{
  "arch": "mobilenet_v1",
  "train_examples": 38949,
  "crop_scale_min": 0.4,
  "horizontal_flip": true,
  "color_jitter": 0.6,
  "norm": "batchnorm",
  "kernel_size": 5,
  "stem": "deep",
  "widths": [64, 96, 144],
  "init": "lecun_normal",
  "optimizer": "soap",
  "shampoo_beta": 0.95,
  "batch_size": 256,
  "decay_fraction": 0.4,
  "weight_decay": 0.07
}
Rows from block 6 of a small self-supervised image encoder, named by matrix and row number. Each number is 500 + 25 x the weight over its row's rms, rounded and kept within 0 to 999. All counts start at 0. Numbers have three digits each.
After each channel's rows are labels from the 100 images, of 14848, where the channel reaches its highest value: "strongest on" is what is common among them. Only what is clearly more common there than usual is listed. The data: photos of plants, animals and fungi (iNaturalist).
# conv: pointwise conv (model.blocks.6.conv.weight, 144x96x1x1), inputs 0-95

conv.29:461487497509491496482479491514513532489526543466500554509489528491514518529481546520538501475534491528506505493483511528487479545495507500487516476473520492557454508506442478500512474499481503505473544480469510479525502474466475478469474569488496487475466488490535488538475489511467510463
strongest on: order Passeriformes

conv.11:500477501545523486494495518503549516477524481499492530498503449480538485518483493500493468472535467446512531478505505486536479531532484488485527522537486464493487527467484512488468543495510496503501499473478536505494504486545526499484523509522504599498485475512525466524549495505481502493
strongest on: class Aves; order Passeriformes

conv.24:482455502501492501531487515466523497495506476456511523487514471516477486451500494495501523467504480533480499510474504556500565522514571568483477487477477493489518484546520496505483514506511455453486512534477521498496554500532514508465488499497500470463482543514488482494494509509505504467
strongest on: phylum Tracheophyta; kingdom Plantae

conv.4:485440504484488506513469517500557523474483471464514520470500484483493461486479476515490479508544544481494554502492532497513462488479484462539487476478508489493486493481484484460520476502496523477526477496475537481489547492479537504476504486473487499465441560500540503488519511491502501537
strongest on: order Pelecaniformes; family: Ardeidae

conv.85:480476477483476532477430482515511504507478512539514488454531496491503447494520489493475514497511513498450546481504499468501471473504472470540526508454473502502520502500500515485501503475503506495496486515490481486454550435508484523488474480538522475500468504515484502483478473495461568510
strongest on: phylum Tracheophyta; kingdom Plantae

conv.51:507496516478483513439506496484487527488508527485517506448511522477511471521454474486473445477517457489490523540465487480500488518521459489466512530503495507499491504500492459462523504468482489465524489523479506528536483440468534530501484481500498504516463506517473550531439478491487491495
strongest on: order Lepidoptera

conv.97:524478534525506484496484525452491499531526477525446454524482499481492459482499467487459522494487454469497517457533490451521490493552506504521502484435493474492496508498499485509510530494529539517508537452489515496499500486489499478466518482503464523482481482467495503531545512498469466471
strongest on: class Aves

conv.23:457482492492508515537503518477577497550483510486487506495492459473525500521463544518503478477507514484519477509514537487573488481471500483501536495495524489516471540474471527503509473504470505483479500472488503461469488515522482513494500560544493492465470494546469528474511492487501521513
strongest on: class Aves

conv.129:515468531473496542518502512477501484522502482488494485496477444526523496521530476486550556440480518532449519512500517533459493535539511495500470504482462514518515513494538474507501471502483491480479471493480497489488493490486525487487500483523476527553496488496479467533522547525554506467
strongest on: phylum Arthropoda; class Insecta

conv.98:501446510516482506499486513510419472547503491500506473534472552507502462528506466509477499479485526464479518527527586493528460461524527489517481520495491488441499543504505483508507502503457514500493513521497494504507469515501499493471466520495501533490492463493492478496470482498470496495
strongest on: phylum Chordata; class Aves

conv.59:504492510489570481497512504497487500494492505458490525492489496488473482505548444507559537459478539534475570441540504455488541483498493470508521525495498518454521490491512465512501505491495511488500469507496484505477505526512514523491480478467514460534499475482515483505460479515507490473
strongest on: order Lepidoptera

conv.77:479479500514530504515485497549499468489509449556468463471481526489471476541552472506501505486479503482526520495496531520503479496513519483482523521522510451470511453494522482569496468521457516523539508480489506480523505508508523501534538503476493491521484518528493519476472513490483561512
strongest on: order Passeriformes

conv.20:510505502490494466512461502517522497494491507556483537484515528464510461489520476505470493489505508487522564507498490483481478536485482505574485471441488495497488474488476518497498476521478527496500521482476545489519538510511522566486541526513536494475493521474560493498536472519491499495
strongest on: order Lepidoptera

conv.120:520471506466525529468470518479522442511532508540516499488475526506489505477506476501464466480499539487467496484521559469483505476495499495556503504469513469480519530508551497502523532508509523491521526495475509495474509590500515495491496506469483495495484475517507563507523507538496500516
strongest on: phylum Arthropoda

conv.114:495499554510504527494521494509472529532526501470488434496456531520497491508495472511505521458515481472493525497517504450502479465542522521494523516456521487492481516483495493506470460530481516516501538471483492487552502480493466501481540484501430489499480503478441513499472497530478471481
strongest on: phylum Chordata; class Aves; order Charadriiformes

conv.2:514549486507520488531521477459542478540519482478554495503501434492544534475498494504488490513522478469469487537513458553506532503487478495502528519488514463513498529448515511530452475464490476503478532495480481507476493477525493477486494525548506516492503524502533488526520504492516512534
strongest on: phylum Chordata; class Aves

conv.124:520476515523513506489488511521539498510495504486501476481479537505477524489521468503483530502474496516488508495473525485509490440507524490450451497551508468506527494482503509511472485537496487512548516510449484540479473471478518472478492442479568501495525500506508521465486496536505470564
strongest on: order Lepidoptera

conv.45:474473476529522474465519473490477494512521504519485471488502515485521471515524490502473493485530539526476516526505488531486478522546491480516480536508470470485541496480502534475571440503505510519523472497505466567452500493504513516545508529539474540499480489466503509492491488505476488537
strongest on: order Passeriformes

conv.6:485477504500504523489476511550483499471540498475472522486476546513485498512448512549490461489523470489529486532482533475505487490541503526514545497470505498500507523505483516463475473502468489459481521480481556478479484508496543466502544499510505494519478545469465498547525471507505521455
strongest on: phylum Chordata; class Aves; order Accipitriformes; family: Accipitridae

conv.94:509567521534526485500502503466523472460524528474479481490507474511451536518515520436474497469475461506497475509487498504527520492535471512474544496523513513492536520467449508484511505530485510455489510500469474463498466492481509494478536529515526525492475460501492485482540487502522486468
strongest on: phylum Chordata; class Aves

conv.64:521463474489497503497489477537460472510551474513463545500519524483505478542470492499488499489489510460568498509513485477522504473508445480485492534474531472476479517480489499505468513475529541517500521494467489484545508492485517508516536488532505522475495454506551503477522530484507457535
strongest on: class Aves; phylum Chordata; order Passeriformes

conv.90:511500462470508488496463510486498537493515489486532494524532493469531493530505466488483481493555454485500523486457461475502518534514495470509481534497507554494528465510485508475512477487492523535534516517470491513546488488466516452471485536525479471494468473513551565498492509475487499513
strongest on: class Insecta; phylum Arthropoda; order Lepidoptera

conv.75:484490566491486525542503474515482506519488488514482462490540469505493534468466493487502526496507492528477494487529507506511523448494528494495444524500527507477571492497467513543481503512501532480508473478501546544509478490492496474495516477471477553528476482514469508482487531455540495501
strongest on: order Lepidoptera

conv.137:504523477484481531495511478489569510503474480468509507511513591500465545506463530495495498459497421497516524465492477469514490498505485471450499520523507470506458501515489510481519546498504494497502515508476513490513492485515514541489536472494508460500510533512518480486515494496459501532
strongest on: phylum Chordata; class Aves

conv.134:475523578471493459475497479534478521488464511487491510465483494484481473479514489497509476542510536536486528495496507493512518493511503500512467497508429483477508489491450481529501507520522517509503463479506490479473511498534526520509480467491500543540515508479522497445512480437495468543
strongest on: order Pelecaniformes; order Charadriiformes; family: Ardeidae

conv.71:496431502537485514520475487526473516530517507510499519534469489466481472512490495466441487484538492494495496487522526480518506500504510499520468520474481500458534496498458471520483482507489527497461494488479505479542538517509511500476504569474520534539503500472501559469519536487495456508
strongest on: order Passeriformes

conv.142:488515489479519479486488498537561499526495489523492484489515585461526465557467531515494485467515461483495464500525518480538493481506459498550488487503508459491477491503483476492542462506478541491517482503499492483491495486500488515461510515526499519493486486479552525505454474510507514536
strongest on: class Aves; order Passeriformes

conv.1:496489583466524463483511533499478486500480527471491504484475474504472515486475482485489462539495533522487518521507490478506491498514501461481520511515542534446496496484521497540485500474483534566523497518485508479498472473531491517513501455512470531522467465473502525477502531505469449495
strongest on: order Charadriiformes

conv.143:508467523484473505514470492494481516519478484565477476523481486507503478477529431549522494488513475455513476478503530505535470464493451484526501500469514425490532496522467481480469479517503489517488497507506496523509526504490509503465502497513500548501472451483515450499472515490463493510
strongest on: phylum Chordata; class Aves; order Passeriformes

conv.108:472548504488498466504510514536512476506570508482548467504500522546465510509513516514477490493557493495452500485482516528486543483547477477511498499489537460501497501508465489488466509497500499471501528491487506505525510494480515448479476475528503482558506464457509516464538509513515506540
strongest on: order Lepidoptera

conv.10:470464456516487518492499495514577504499484514503514478459559479463525478454482506528505513491495491501528536595509494500502511508525502459476524482501506482502488492480530530485484508481487495463517508511477514485508496483482505476483502521523531502525547451515483526472455495470522485494
strongest on: class Aves

conv.96:452492511521494481472465520465467472543523509462544469493467512481497497484504504490511525471484490508501488495535521503534507461566474507540511522510508536477496512490505505523526510506512547511526497481434540475505502494510527521476528474482474470454495479461491508473529471504449504512
strongest on: phylum Chordata; class Aves

conv.63:493496507476526498459503438487475504512535548496505504487495509452470508558494513503515473477502499477507556472467522490490497463473487460523526489492420468495528493480490501524521501487550501498521464506516479524506528510480525502468493511512505537488506541491550489502473486485507504451
strongest on: order Passeriformes

conv.139:480494502501486493527542460523505503583505516495509487504461452506487515486460451526530505475478522487523534484502532491540513444503476523516487503515506466507521512485481498540499481480507507508485526514453494492568479476534467514485502539483484511518541534524468499472495472478496488503
strongest on: class Aves; phylum Chordata

conv.101:497503504553526502486523499501494500502483477501472482528486396497471460474523484496491497449508456489420513547486514486497513490508487478494485527503535479508501503475471504561486501509500467496495475494491526444495492486538503497450526512512516508470505471481501505511490505487524483489
strongest on: phylum Arthropoda; class Insecta

conv.133:463472453487576464513523483507486520530523506470509524457479508484513490498506491506520519524519514499498539461529504510504504516509483545513458497512528497478495508499489443544516525529519530495558498519497522515484491475553508539522449493518506456504479503477518478488486493504478475545
strongest on: order Accipitriformes; family: Accipitridae

conv.9:544504528500493518516510482468509517494523473480512432522479525514524507498510533482547524488501470509538470466527521490546491431528499456505515479512476461462504541520485472466517525534479489541473472500489501460534531508517505491507484488454482513502536503482497488518543506511487509502
strongest on: class Aves; phylum Chordata; order Accipitriformes; family: Accipitridae

conv.38:511469503491511521517479490492490501505575547517475490510528505509522471487500469468509494515497506480473477504493510463500518434477505497507512484511516503472507551513544482485465509512492584512491530496519545486491520483540501505454521515535487491491465501534468541558499501501519519500
strongest on: phylum Arthropoda; class Insecta; order Coleoptera

conv.37:506492480501485527491503503469525516458458516512492472501508459499486503464509482493503474502474526543499497523517507497541470482490550551486524518529509482469524475554549518521495514516488495554487471473492534557480512490507508478509477513537529461506485469527454491455498496472526473527
strongest on: order Lepidoptera