{"crop_scale_min": 0.4, "method": "simsiam", "beta2": 0.95, "beta1": 0.95, "one_sided": false, "adamw_lr_other_params": 0.00099, "weight_decay": 0.07}
Rows from block 4, named by matrix and row number. Each number is 50 + 12 x the weight over its row's rms, rounded and kept within 0 to 99. All counts start at 0.
# conv: pointwise conv (model.blocks.4.conv.weight, 96x96x1x1), inputs 0-47
conv.0:50 38 41 36 31 45 37 54 55 47 36 61 57 42 91 59 58 38 36 52 56 36 26 46 41 67 60 60 64 42 45 64 35 71 30 55 84 44 35 40 40 58 43 39 39 61 47 61
conv.1:50 42 42 44 64 62 48 31 45 55 54 25 43 53 37 51 31 60 55 20 59 66 52 20 42 44 57 45 32 31 64 23 45 48 59 65 54 54 74 62 50 53 43 44 57 48 44 69
conv.2:42 55 61 48 67 55 40 60 75 49 60 41 60 44 55 54 32 45 59 46 61 34 34 58 55 42 49 62 46 54 53 38 54 22 49 52 30 43 37 41 60 39 35 61 68 47 41 44
conv.3:39 42 37 13 51 52 31 47 54 46 51 50 34 37 53 57 42 15 60 50 34 54 62 61 56 45 58 49 41 71 59 47 40 54 43 31 45 53 33 53 46 42 29 54 42 15 67 43
conv.4:54 43 38 48 46 59 51 52 44 52 47 38 42 59 51 55 32 33 49 44 46 60 63 66 57 48 49 54 38 43 40 63 64 45 36 56 52 65 47 64 51 60 75 49 55 50 30 15
conv.5:52 54 30 40 42 54 43 54 56 49 31 51 68 56 53 25 27 35 50 45 83 50 52 49 42 59 47 35 44 65 84 37 43 53 35 39 45 56 60 45 59 38 43 45 46 64 57 52
conv.6:35 57 42 20 61 43 45 47 45 66 49 48 63 68 65 45 32 58 51 50 30 55 62 37 41 40 45 57 56 55 50 33 51 51 58 53 54 43 49 44 45 65 65 39 62 41 36 56
conv.7:74 68 47 51 47 52 49 60 46 43 55 40 28 58 63 41 54 35 51 37 59 60 41 56 51 80 32 55 41 45 38 59 59 62 79 31 35 45 42 35 86 43 46 66 41 39 50 44
conv.8:35 54 44 59 54 53 41 65 31 38 64 26 53 48 35 51 46 52 62 43 45 69 50 39 25 66 47 18 16 54 48 56 48 58 44 56 30 57 46 48 49 46 40 60 76 44 45 37
conv.9:46 71 58 45 43 33 45 58 64 40 56 64 40 50 27 49 53 46 60 42 55 48 55 42 66 59 57 52 50 56 36 39 41 38 41 51 43 42 53 44 89 57 84 53 66 53 38 38
conv.10:33 43 31 42 49 36 26 52 43 47 33 47 54 51 47 51 52 58 75 40 50 77 50 57 44 61 59 41 46 44 48 48 48 48 52 19 41 65 44 39 58 24 56 28 57 24 52 70
conv.11:76 44 43 54 42 60 65 71 59 42 57 25 53 56 47 53 33 50 69 44 60 31 32 40 33 50 49 77 31 39 41 55 51 60 50 45 49 56 61 60 60 36 43 76 55 55 60 61
conv.12:41 43 47 45 81 56 63 35 32 62 40 67 40 56 79 69 64 49 54 49 53 62 42 58 47 61 37 50 50 42 41 46 65 36 63 35 54 42 47 50 66 65 40 75 30 47 45 51
conv.13:42 58 53 53 53 43 61 41 44 93 49 55 38 54 70 68 37 48 65 49 58 40 55 55 48 57 61 66 55 37 48 53 49 59 47 55 53 47 63 50 58 63 40 44 61 48 59 36
conv.14:58 47 38 47 54 61 40 31 61 61 53 28 33 54 55 44 47 36 43 40 55 56 55 67 57 60 41 52 27 43 38 39 28 21 54 49 32 47 31 50 55 33 46 63 52 43 64 62
conv.15:35 56 47 33 59 60 37 38 35 50 49 36 63 53 60 66 56 56 52 18 41 50 60 47 28 69 62 62 52 40 71 44 48 77 29 57 43 65 60 51 64 61 58 45 26 46 70 49
conv.16:37 54 74 40 26 29 22 54 42 57 65 46 30 40 57 61 38 65 42 55 39 47 51 50 58 48 52 49 68 42 27 53 60 55 32 43 56 46 35 39 47 41 37 51 68 62 78 30
conv.17:36 68 58 48 58 57 46 49 79 61 51 52 57 76 50 54 33 50 53 40 68 59 58 44 43 54 77 61 66 67 65 52 47 49 51 52 43 50 45 78 60 56 48 31 29 42 50 41
conv.18:39 59 44 39 46 35 42 62 58 26 56 65 82 57 52 35 61 44 45 41 32 56 63 45 55 36 45 49 63 52 49 48 38 60 42 37 45 44 72 44 53 40 47 50 54 26 42 42
conv.19:54 49 46 52 51 44 52 39 59 20 38 34 56 69 48 45 74 43 70 58 50 55 39 37 43 52 44 51 46 61 61 32 69 36 40 68 61 50 27 33 46 49 21 46 53 54 55 27
conv.20:34 59 40 45 50 53 46 42 36 58 42 36 46 65 37 42 73 44 52 45 42 53 41 47 34 38 57 42 38 54 51 31 68 67 67 64 49 45 28 44 41 52 73 51 86 54 39 50
conv.21:38 46 52 21 64 50 52 37 42 38 49 50 46 51 58 48 59 32 50 41 58 54 67 43 36 28 57 40 44 47 74 56 52 52 44 59 46 62 45 53 42 41 59 42 34 32 57 48
conv.22:53 65 45 41 48 50 62 46 40 49 50 47 53 49 62 34 56 58 62 67 56 51 38 32 43 89 42 40 50 39 47 50 45 52 43 45 33 54 49 44 43 44 75 54 55 63 59 24
conv.23:31 55 51 52 85 50 42 54 54 44 39 68 37 62 34 64 67 40 38 53 59 56 29 50 77 36 44 54 54 47 55 53 42 61 70 43 66 55 47 39 27 60 60 54 57 38 77 43
conv.24:50 42 35 56 39 43 49 36 35 52 44 27 62 53 59 59 57 68 57 34 40 62 39 38 42 35 60 57 35 44 49 51 45 50 36 57 51 53 62 55 34 57 55 35 63 55 59 35
conv.25:47 49 28 73 46 43 52 44 40 56 59 49 53 54 48 77 43 30 51 43 56 59 46 52 37 49 53 64 36 67 64 43 53 50 77 49 57 30 49 49 21 70 31 57 54 29 41 46
conv.26:38 60 54 49 51 71 37 46 44 39 51 56 47 44 69 62 55 46 42 51 39 44 40 45 56 42 57 45 38 48 52 57 49 59 45 66 36 58 48 94 53 60 31 51 70 37 55 56
conv.27:37 56 54 39 38 54 45 45 55 61 42 49 47 62 57 56 46 36 43 44 64 62 24 51 55 51 54 63 48 45 43 45 59 65 35 48 50 42 56 57 62 64 35 62 37 51 35 53
conv.28:59 70 70 50 61 62 33 45 46 36 43 39 65 44 54 29 59 40 43 51 47 48 44 68 54 52 50 76 42 44 34 72 61 83 54 37 70 44 65 49 53 32 42 50 42 36 53 37
conv.29:45 62 43 40 44 57 39 51 55 68 46 43 44 42 57 36 53 33 51 50 52 67 46 57 46 59 46 49 58 42 24 42 41 71 56 47 32 58 42 40 55 46 53 54 63 33 47 48
conv.30:62 42 49 54 25 35 63 45 54 34 56 53 50 60 57 65 33 50 47 41 44 86 54 53 33 71 44 48 44 61 44 47 44 53 61 36 45 44 44 51 55 52 49 52 30 47 45 79
conv.31:52 63 54 53 54 66 43 58 62 67 61 39 89 33 76 58 57 64 67 46 34 56 59 55 35 47 56 51 52 53 58 35 57 65 49 48 69 45 21 59 42 63 68 46 40 35 35 43
conv.32:56 49 47 73 53 51 38 48 62 63 37 54 54 48 54 40 57 62 43 49 45 57 62 41 48 54 57 77 41 55 50 49 61 34 58 54 51 35 66 45 44 75 38 55 55 53 34 61
conv.33:45 37 51 43 53 43 59 65 39 34 57 41 56 48 49 62 51 55 84 44 41 47 37 68 36 51 50 18 33 51 45 52 52 53 43 40 57 78 28 58 40 31 47 50 41 42 56 47
conv.34:49 53 69 46 55 53 54 57 36 42 57 26 69 46 47 53 52 44 39 55 58 71 34 52 55 66 61 70 65 47 68 47 29 59 42 57 60 65 54 47 52 65 63 61 44 67 49 37
conv.35:47 48 37 70 55 44 43 47 39 55 45 54 60 44 53 78 87 38 35 47 37 60 47 56 23 60 54 49 39 41 48 45 27 35 81 76 42 48 61 59 36 45 43 48 47 43 62 43
conv.36:61 54 63 60 58 54 53 48 36 45 70 57 58 52 40 85 44 72 54 34 42 53 33 49 41 51 52 39 74 54 55 45 33 56 78 38 63 37 38 50 39 50 51 39 34 38 65 59
conv.37:77 45 57 45 66 59 47 35 47 44 66 49 33 44 51 45 62 33 48 46 64 41 48 49 53 47 57 57 57 33 65 34 61 41 20 37 44 47 42 56 50 59 26 47 60 44 39 55
conv.38:70 16 53 51 51 51 70 47 37 57 47 48 55 48 47 77 43 46 46 57 53 62 49 59 51 56 49 50 36 61 52 67 35 38 44 35 83 45 48 48 48 54 75 52 59 57 49 55
conv.39:44 51 59 53 58 68 69 44 58 41 56 48 48 38 57 73 82 44 62 50 65 47 42 53 40 54 47 66 21 68 51 50 58 46 39 35 26 51 45 50 41 50 49 64 50 52 51 50
conv.40:42 50 48 57 63 40 47 38 31 52 49 64 45 40 45 54 55 41 29 33 53 42 49 48 47 53 28 63 52 44 39 69 38 62 48 56 71 36 54 48 49 62 48 53 64 50 49 48
conv.41:51 67 70 55 50 51 52 45 52 45 52 70 40 53 40 37 65 67 60 60 57 36 53 47 56 51 33 23 61 58 58 42 39 54 37 52 54 54 40 50 54 37 23 40 41 67 48 57
conv.42:45 46 60 49 48 47 39 50 43 37 29 51 31 44 39 36 42 38 50 44 46 40 69 42 46 59 78 55 43 38 57 28 56 60 44 54 32 41 41 44 51 52 24 32 99 50 64 37
conv.43:31 68 42 50 53 49 38 58 53 36 67 56 59 51 56 45 32 54 55 51 42 43 58 52 45 61 34 73 49 52 46 42 39 31 51 44 35 55 67 41 63 72 27 54 71 20 38 46
conv.44:57 26 49 46 51 50 58 47 45 48 57 27 56 51 58 33 41 48 49 41 45 55 63 58 50 59 60 48 38 31 71 45 47 41 39 55 35 68 51 40 61 53 60 51 45 18 47 80
conv.45:61 42 51 45 47 69 48 36 39 49 57 63 39 54 56 55 50 41 20 57 42 67 69 39 53 62 46 70 52 51 48 45 57 53 65 47 42 25 57 44 37 71 29 68 50 53 40 56
conv.46:54 42 53 54 46 59 60 43 44 44 59 45 54 35 46 31 54 46 61 44 50 11 48 35 41 62 50 52 45 55 72 39 52 29 43 59 36 60 35 48 25 37 55 56 69 60 38 51
conv.47:50 54 28 47 51 55 38 53 47 52 61 47 64 68 75 73 43 41 51 48 62 53 49 39 26 34 39 45 68 50 43 30 51 42 69 49 59 60 50 51 63 57 61 51 64 60 45 29
conv.48:63 62 36 46 47 45 27 57 49 37 49 64 57 43 62 53 51 50 43 60 62 56 31 99 42 36 57 47 59 62 49 65 50 63 57 40 35 52 51 46 67 26 52 54 61 46 64 46
conv.49:39 56 37 53 73 38 49 39 54 45 32 45 50 50 32 50 73 54 64 40 49 51 42 45 29 53 60 49 36 64 71 51 42 43 60 78 46 56 33 51 53 55 32 49 45 54 37 87
conv.50:41 61 52 47 50 51 56 54 19 46 49 54 40 54 62 52 29 53 48 68 53 50 59 59 48 58 46 45 38 38 52 41 62 32 55 40 37 39 58 40 53 50 53 38 37 36 94 67
conv.51:51 45 56 59 59 31 35 49 27 36 62 48 40 35 39 41 65 34 40 50 53 31 51 35 57 53 53 37 50 43 58 45 36 52 38 51 33 48 35 62 38 48 63 70 45 62 55 28
conv.52:52 64 57 40 47 64 73 34 51 59 52 37 31 35 53 31 44 42 72 47 46 59 46 50 70 41 48 60 55 36 83 50 71 40 38 49 54 55 54 63 62 56 74 61 45 32 59 22
conv.53:35 43 56 46 38 41 70 47 48 37 40 57 53 33 46 37 30 53 59 51 61 34 45 57 55 36 49 40 55 47 87 52 49 37 50 56 48 58 52 37 57 54 51 40 59 43 55 49
conv.54:38 47 50 70 41 48 60 46 47 64 52 55 44 75 48 53 66 68 65 40 59 46 54 63 54 44 62 64 87 56 49 48 48 32 47 79 33 42 37 56 56 42 49 40 50 54 52 52
conv.55:48 55 55 50 57 27 40 55 33 49 28 55 43 47 51 47 68 44 54 57 38 43 61 54 51 57 52 51 72 52 58 46 67 65 71 51 56 32 50 48 52 57 66 48 68 56 57 47
conv.56:45 63 36 54 51 57 23 40 44 38 52 56 36 35 62 62 75 38 52 58 53 30 51 44 45 67 65 43 60 52 46 31 68 81 64 53 29 52 52 58 45 41 42 65 51 31 70 53
conv.57:39 73 55 72 36 49 41 56 44 59 27 44 47 29 50 52 47 27 52 46 54 53 52 32 51 49 58 57 35 36 41 57 46 57 38 53 51 53 49 40 46 34 62 60 69 60 51 30
conv.58:40 79 48 65 50 61 61 51 66 50 65 40 32 57 51 33 36 56 47 54 42 79 53 69 34 47 61 41 53 52 25 36 61 65 50 42 51 48 33 66 59 43 34 51 45 49 55 71
conv.59:46 48 62 34 42 51 41 43 54 47 53 46 46 38 49 52 55 53 52 67 39 41 39 43 58 66 53 16 54 32 41 60 32 59 21 40 22 49 55 53 49 62 48 51 49 54 54 64
conv.60:23 49 52 43 67 44 39 52 42 77 34 50 61 48 61 71 39 53 39 56 35 43 78 34 69 65 44 53 56 45 59 49 48 46 42 57 49 48 56 59 52 64 42 58 40 57 61 45
conv.61:41 48 45 24 27 39 57 41 59 42 57 27 64 48 41 44 46 49 51 53 39 69 47 36 38 54 57 68 61 46 44 37 41 49 64 55 37 49 62 44 49 70 35 60 68 45 51 54
conv.62:48 45 69 56 87 44 44 69 52 68 40 53 53 53 56 43 44 64 29 63 36 57 54 42 53 58 49 76 63 50 59 42 65 32 71 66 44 31 42 53 54 59 38 54 63 33 33 33
conv.63:32 59 37 50 41 49 34 36 56 53 47 53 58 44 35 70 47 41 62 66 49 56 44 65 49 58 57 64 59 68 36 50 40 52 00 54 28 53 68 44 31 46 30 54 56 59 50 64
conv.64:38 61 53 58 66 37 26 50 54 58 35 57 51 72 50 30 22 50 49 54 40 50 44 67 49 56 50 34 39 59 66 53 44 75 21 51 36 59 52 47 56 57 58 31 54 47 43 64
conv.65:37 27 42 35 48 55 28 54 56 57 46 32 48 50 44 58 42 58 70 40 42 54 60 47 52 61 66 51 43 59 31 47 56 61 55 59 58 54 62 61 38 56 44 49 69 83 51 29
conv.66:52 54 52 36 47 44 36 40 64 63 59 35 53 44 31 77 45 46 51 53 48 56 33 45 58 29 42 54 61 57 47 37 38 25 43 39 54 56 62 41 42 36 59 49 47 51 47 70
conv.67:37 41 67 62 54 51 71 43 54 38 50 61 38 36 47 25 35 24 71 35 62 38 56 28 50 47 41 27 60 47 53 31 42 45 52 58 55 45 44 54 59 48 51 43 65 32 22 73
conv.68:54 50 42 40 57 62 35 50 58 49 49 50 63 48 53 52 37 46 48 31 49 71 35 52 46 46 45 52 29 58 27 53 49 63 29 38 65 41 50 41 45 35 44 61 30 50 22 63
conv.69:46 46 99 25 49 53 53 37 65 71 63 43 50 45 53 43 41 49 47 57 44 53 53 53 51 61 43 48 51 83 37 49 47 39 58 33 57 52 31 39 55 42 39 65 16 40 53 60
conv.70:40 53 52 67 39 61 57 54 44 49 40 44 75 77 47 30 41 46 47 37 53 58 63 38 39 53 54 56 52 33 35 33 32 45 47 48 51 64 40 85 54 58 32 52 39 49 51 38
conv.71:42 57 57 40 40 46 40 39 61 64 33 37 39 62 54 38 38 45 52 47 53 26 60 51 55 32 45 65 57 47 58 51 58 21 53 40 35 40 33 51 45 64 32 44 53 54 42 51
conv.72:38 23 68 46 59 52 46 46 43 50 43 37 69 46 40 68 40 40 28 26 57 51 48 36 47 63 70 56 74 48 64 34 50 52 52 39 71 53 35 38 64 41 47 48 56 35 49 45
conv.73:55 58 59 76 48 59 42 53 49 59 48 65 39 59 67 57 28 42 47 67 42 34 59 75 64 51 65 50 60 54 84 47 48 43 56 37 34 38 33 60 51 73 58 51 49 71 43 45
conv.74:48 59 71 31 55 52 56 39 52 57 52 40 60 50 48 51 47 54 72 35 27 50 78 44 77 24 64 41 41 38 71 51 37 65 45 56 52 37 61 39 58 50 67 33 46 62 77 58
conv.75:57 47 35 58 65 30 49 43 51 28 63 55 57 32 36 33 68 56 41 49 49 68 57 64 44 52 45 52 56 50 67 59 30 39 60 60 36 45 44 38 50 60 50 62 32 67 42 50
conv.76:50 30 47 52 46 39 54 52 30 48 62 43 49 29 64 50 67 71 40 62 24 30 70 60 50 42 52 47 39 63 71 42 74 71 36 62 58 44 65 54 63 42 57 40 33 50 71 66
conv.77:47 57 58 22 34 66 63 66 67 33 53 51 65 65 49 53 28 63 50 40 37 78 55 49 49 56 53 56 53 66 45 43 27 32 57 38 50 78 45 56 48 50 70 40 51 40 30 56
conv.78:42 48 81 58 58 55 47 26 50 56 57 50 45 38 51 50 64 45 44 49 33 43 53 51 86 40 58 52 62 41 61 51 50 79 57 55 37 38 59 49 53 41 53 52 67 35 45 54
conv.79:58 75 66 68 33 46 41 57 47 38 52 49 46 52 37 66 43 24 40 46 46 37 38 45 47 53 42 63 44 58 33 48 48 65 26 45 53 50 37 59 35 50 40 62 69 02 46 33
conv.80:61 42 42 62 22 33 49 65 58 56 75 62 44 63 56 58 35 31 47 45 56 62 55 40 38 48 52 72 37 53 53 36 29 64 69 48 52 37 60 35 50 69 39 57 66 50 39 47
conv.81:62 44 56 51 75 42 57 54 62 49 50 63 48 59 35 62 64 49 51 42 46 50 48 49 76 41 37 47 61 45 47 81 52 75 33 53 89 44 29 54 56 57 66 59 63 46 57 60
conv.82:48 40 47 76 30 54 67 52 47 50 36 20 46 38 37 35 41 69 73 41 52 25 50 57 33 54 44 52 39 37 56 62 61 35 55 49 39 55 45 60 38 38 47 50 47 65 62 46
conv.83:67 23 62 48 27 62 56 40 50 41 49 48 46 36 43 62 40 66 49 56 45 58 43 43 76 36 43 57 65 42 46 62 74 41 60 35 44 51 69 52 57 51 47 55 58 45 49 38
conv.84:49 39 43 54 79 40 59 59 45 53 38 30 55 82 57 47 64 35 38 56 38 43 65 51 45 62 52 69 52 51 45 44 46 75 47 49 67 39 60 42 52 57 40 44 46 40 60 43
conv.85:41 38 58 57 63 44 54 39 56 54 46 34 45 44 48 37 51 71 49 36 56 57 50 48 48 77 43 58 36 53 69 34 56 47 34 48 58 55 55 44 61 63 76 54 51 09 36 49
conv.86:38 46 36 54 51 48 54 55 59 57 64 57 49 44 38 65 60 48 50 46 55 84 54 49 55 37 49 62 35 50 40 48 78 71 56 66 44 39 68 62 53 73 35 61 34 23 31 52
conv.87:48 42 39 58 42 57 48 61 29 58 58 65 32 41 55 53 46 67 40 53 54 56 47 41 41 80 57 64 34 60 34 66 72 57 61 48 53 42 48 53 49 48 42 47 70 49 49 62
conv.88:49 48 64 50 57 33 37 45 44 49 55 57 53 54 53 57 59 62 53 52 57 62 51 54 64 54 41 31 56 57 46 63 79 73 46 31 90 50 49 51 71 52 43 54 54 40 57 41
conv.89:45 26 22 38 57 44 42 29 60 25 45 45 47 39 54 61 39 29 52 51 48 66 47 63 58 55 53 52 49 42 41 63 37 55 16 43 60 49 39 52 43 49 66 50 50 44 74 38
conv.90:45 69 45 57 64 59 43 39 49 38 50 48 45 51 42 67 75 41 36 37 35 48 41 34 48 51 45 78 41 62 48 54 41 62 75 41 49 40 52 38 56 52 29 73 65 38 46 36
conv.91:45 44 37 32 57 38 48 44 48 46 56 38 64 51 53 54 53 60 44 39 50 64 84 63 37 43 53 63 28 55 55 39 44 68 37 32 37 44 51 56 72 50 41 53 51 68 74 63
conv.92:57 49 35 62 49 56 36 43 64 37 33 62 41 41 46 46 29 45 56 42 58 39 50 58 31 60 43 44 37 48 57 59 58 36 51 54 57 50 40 65 27 37 37 85 68 68 31 56
conv.93:72 42 54 46 45 44 45 50 48 49 42 62 50 28 33 53 57 55 59 42 35 21 41 54 48 46 50 35 51 53 47 57 11 50 60 59 34 29 34 49 39 44 63 25 50 34 53 52
conv.94:39 53 61 25 43 52 27 46 63 54 51 44 41 47 29 42 63 40 42 43 52 30 70 45 37 34 43 58 41 53 40 55 36 66 46 28 46 66 59 52 45 38 49 39 58 41 61 63
conv.95:59 51 50 60 60 90 49 43 41 55 43 40 52 54 46 54 41 49 63 59 53 50 40 70 57 48 25 44 22 61 27 57 47 55 42 52 54 48 43 45 34 37 50 40 51 54 55 31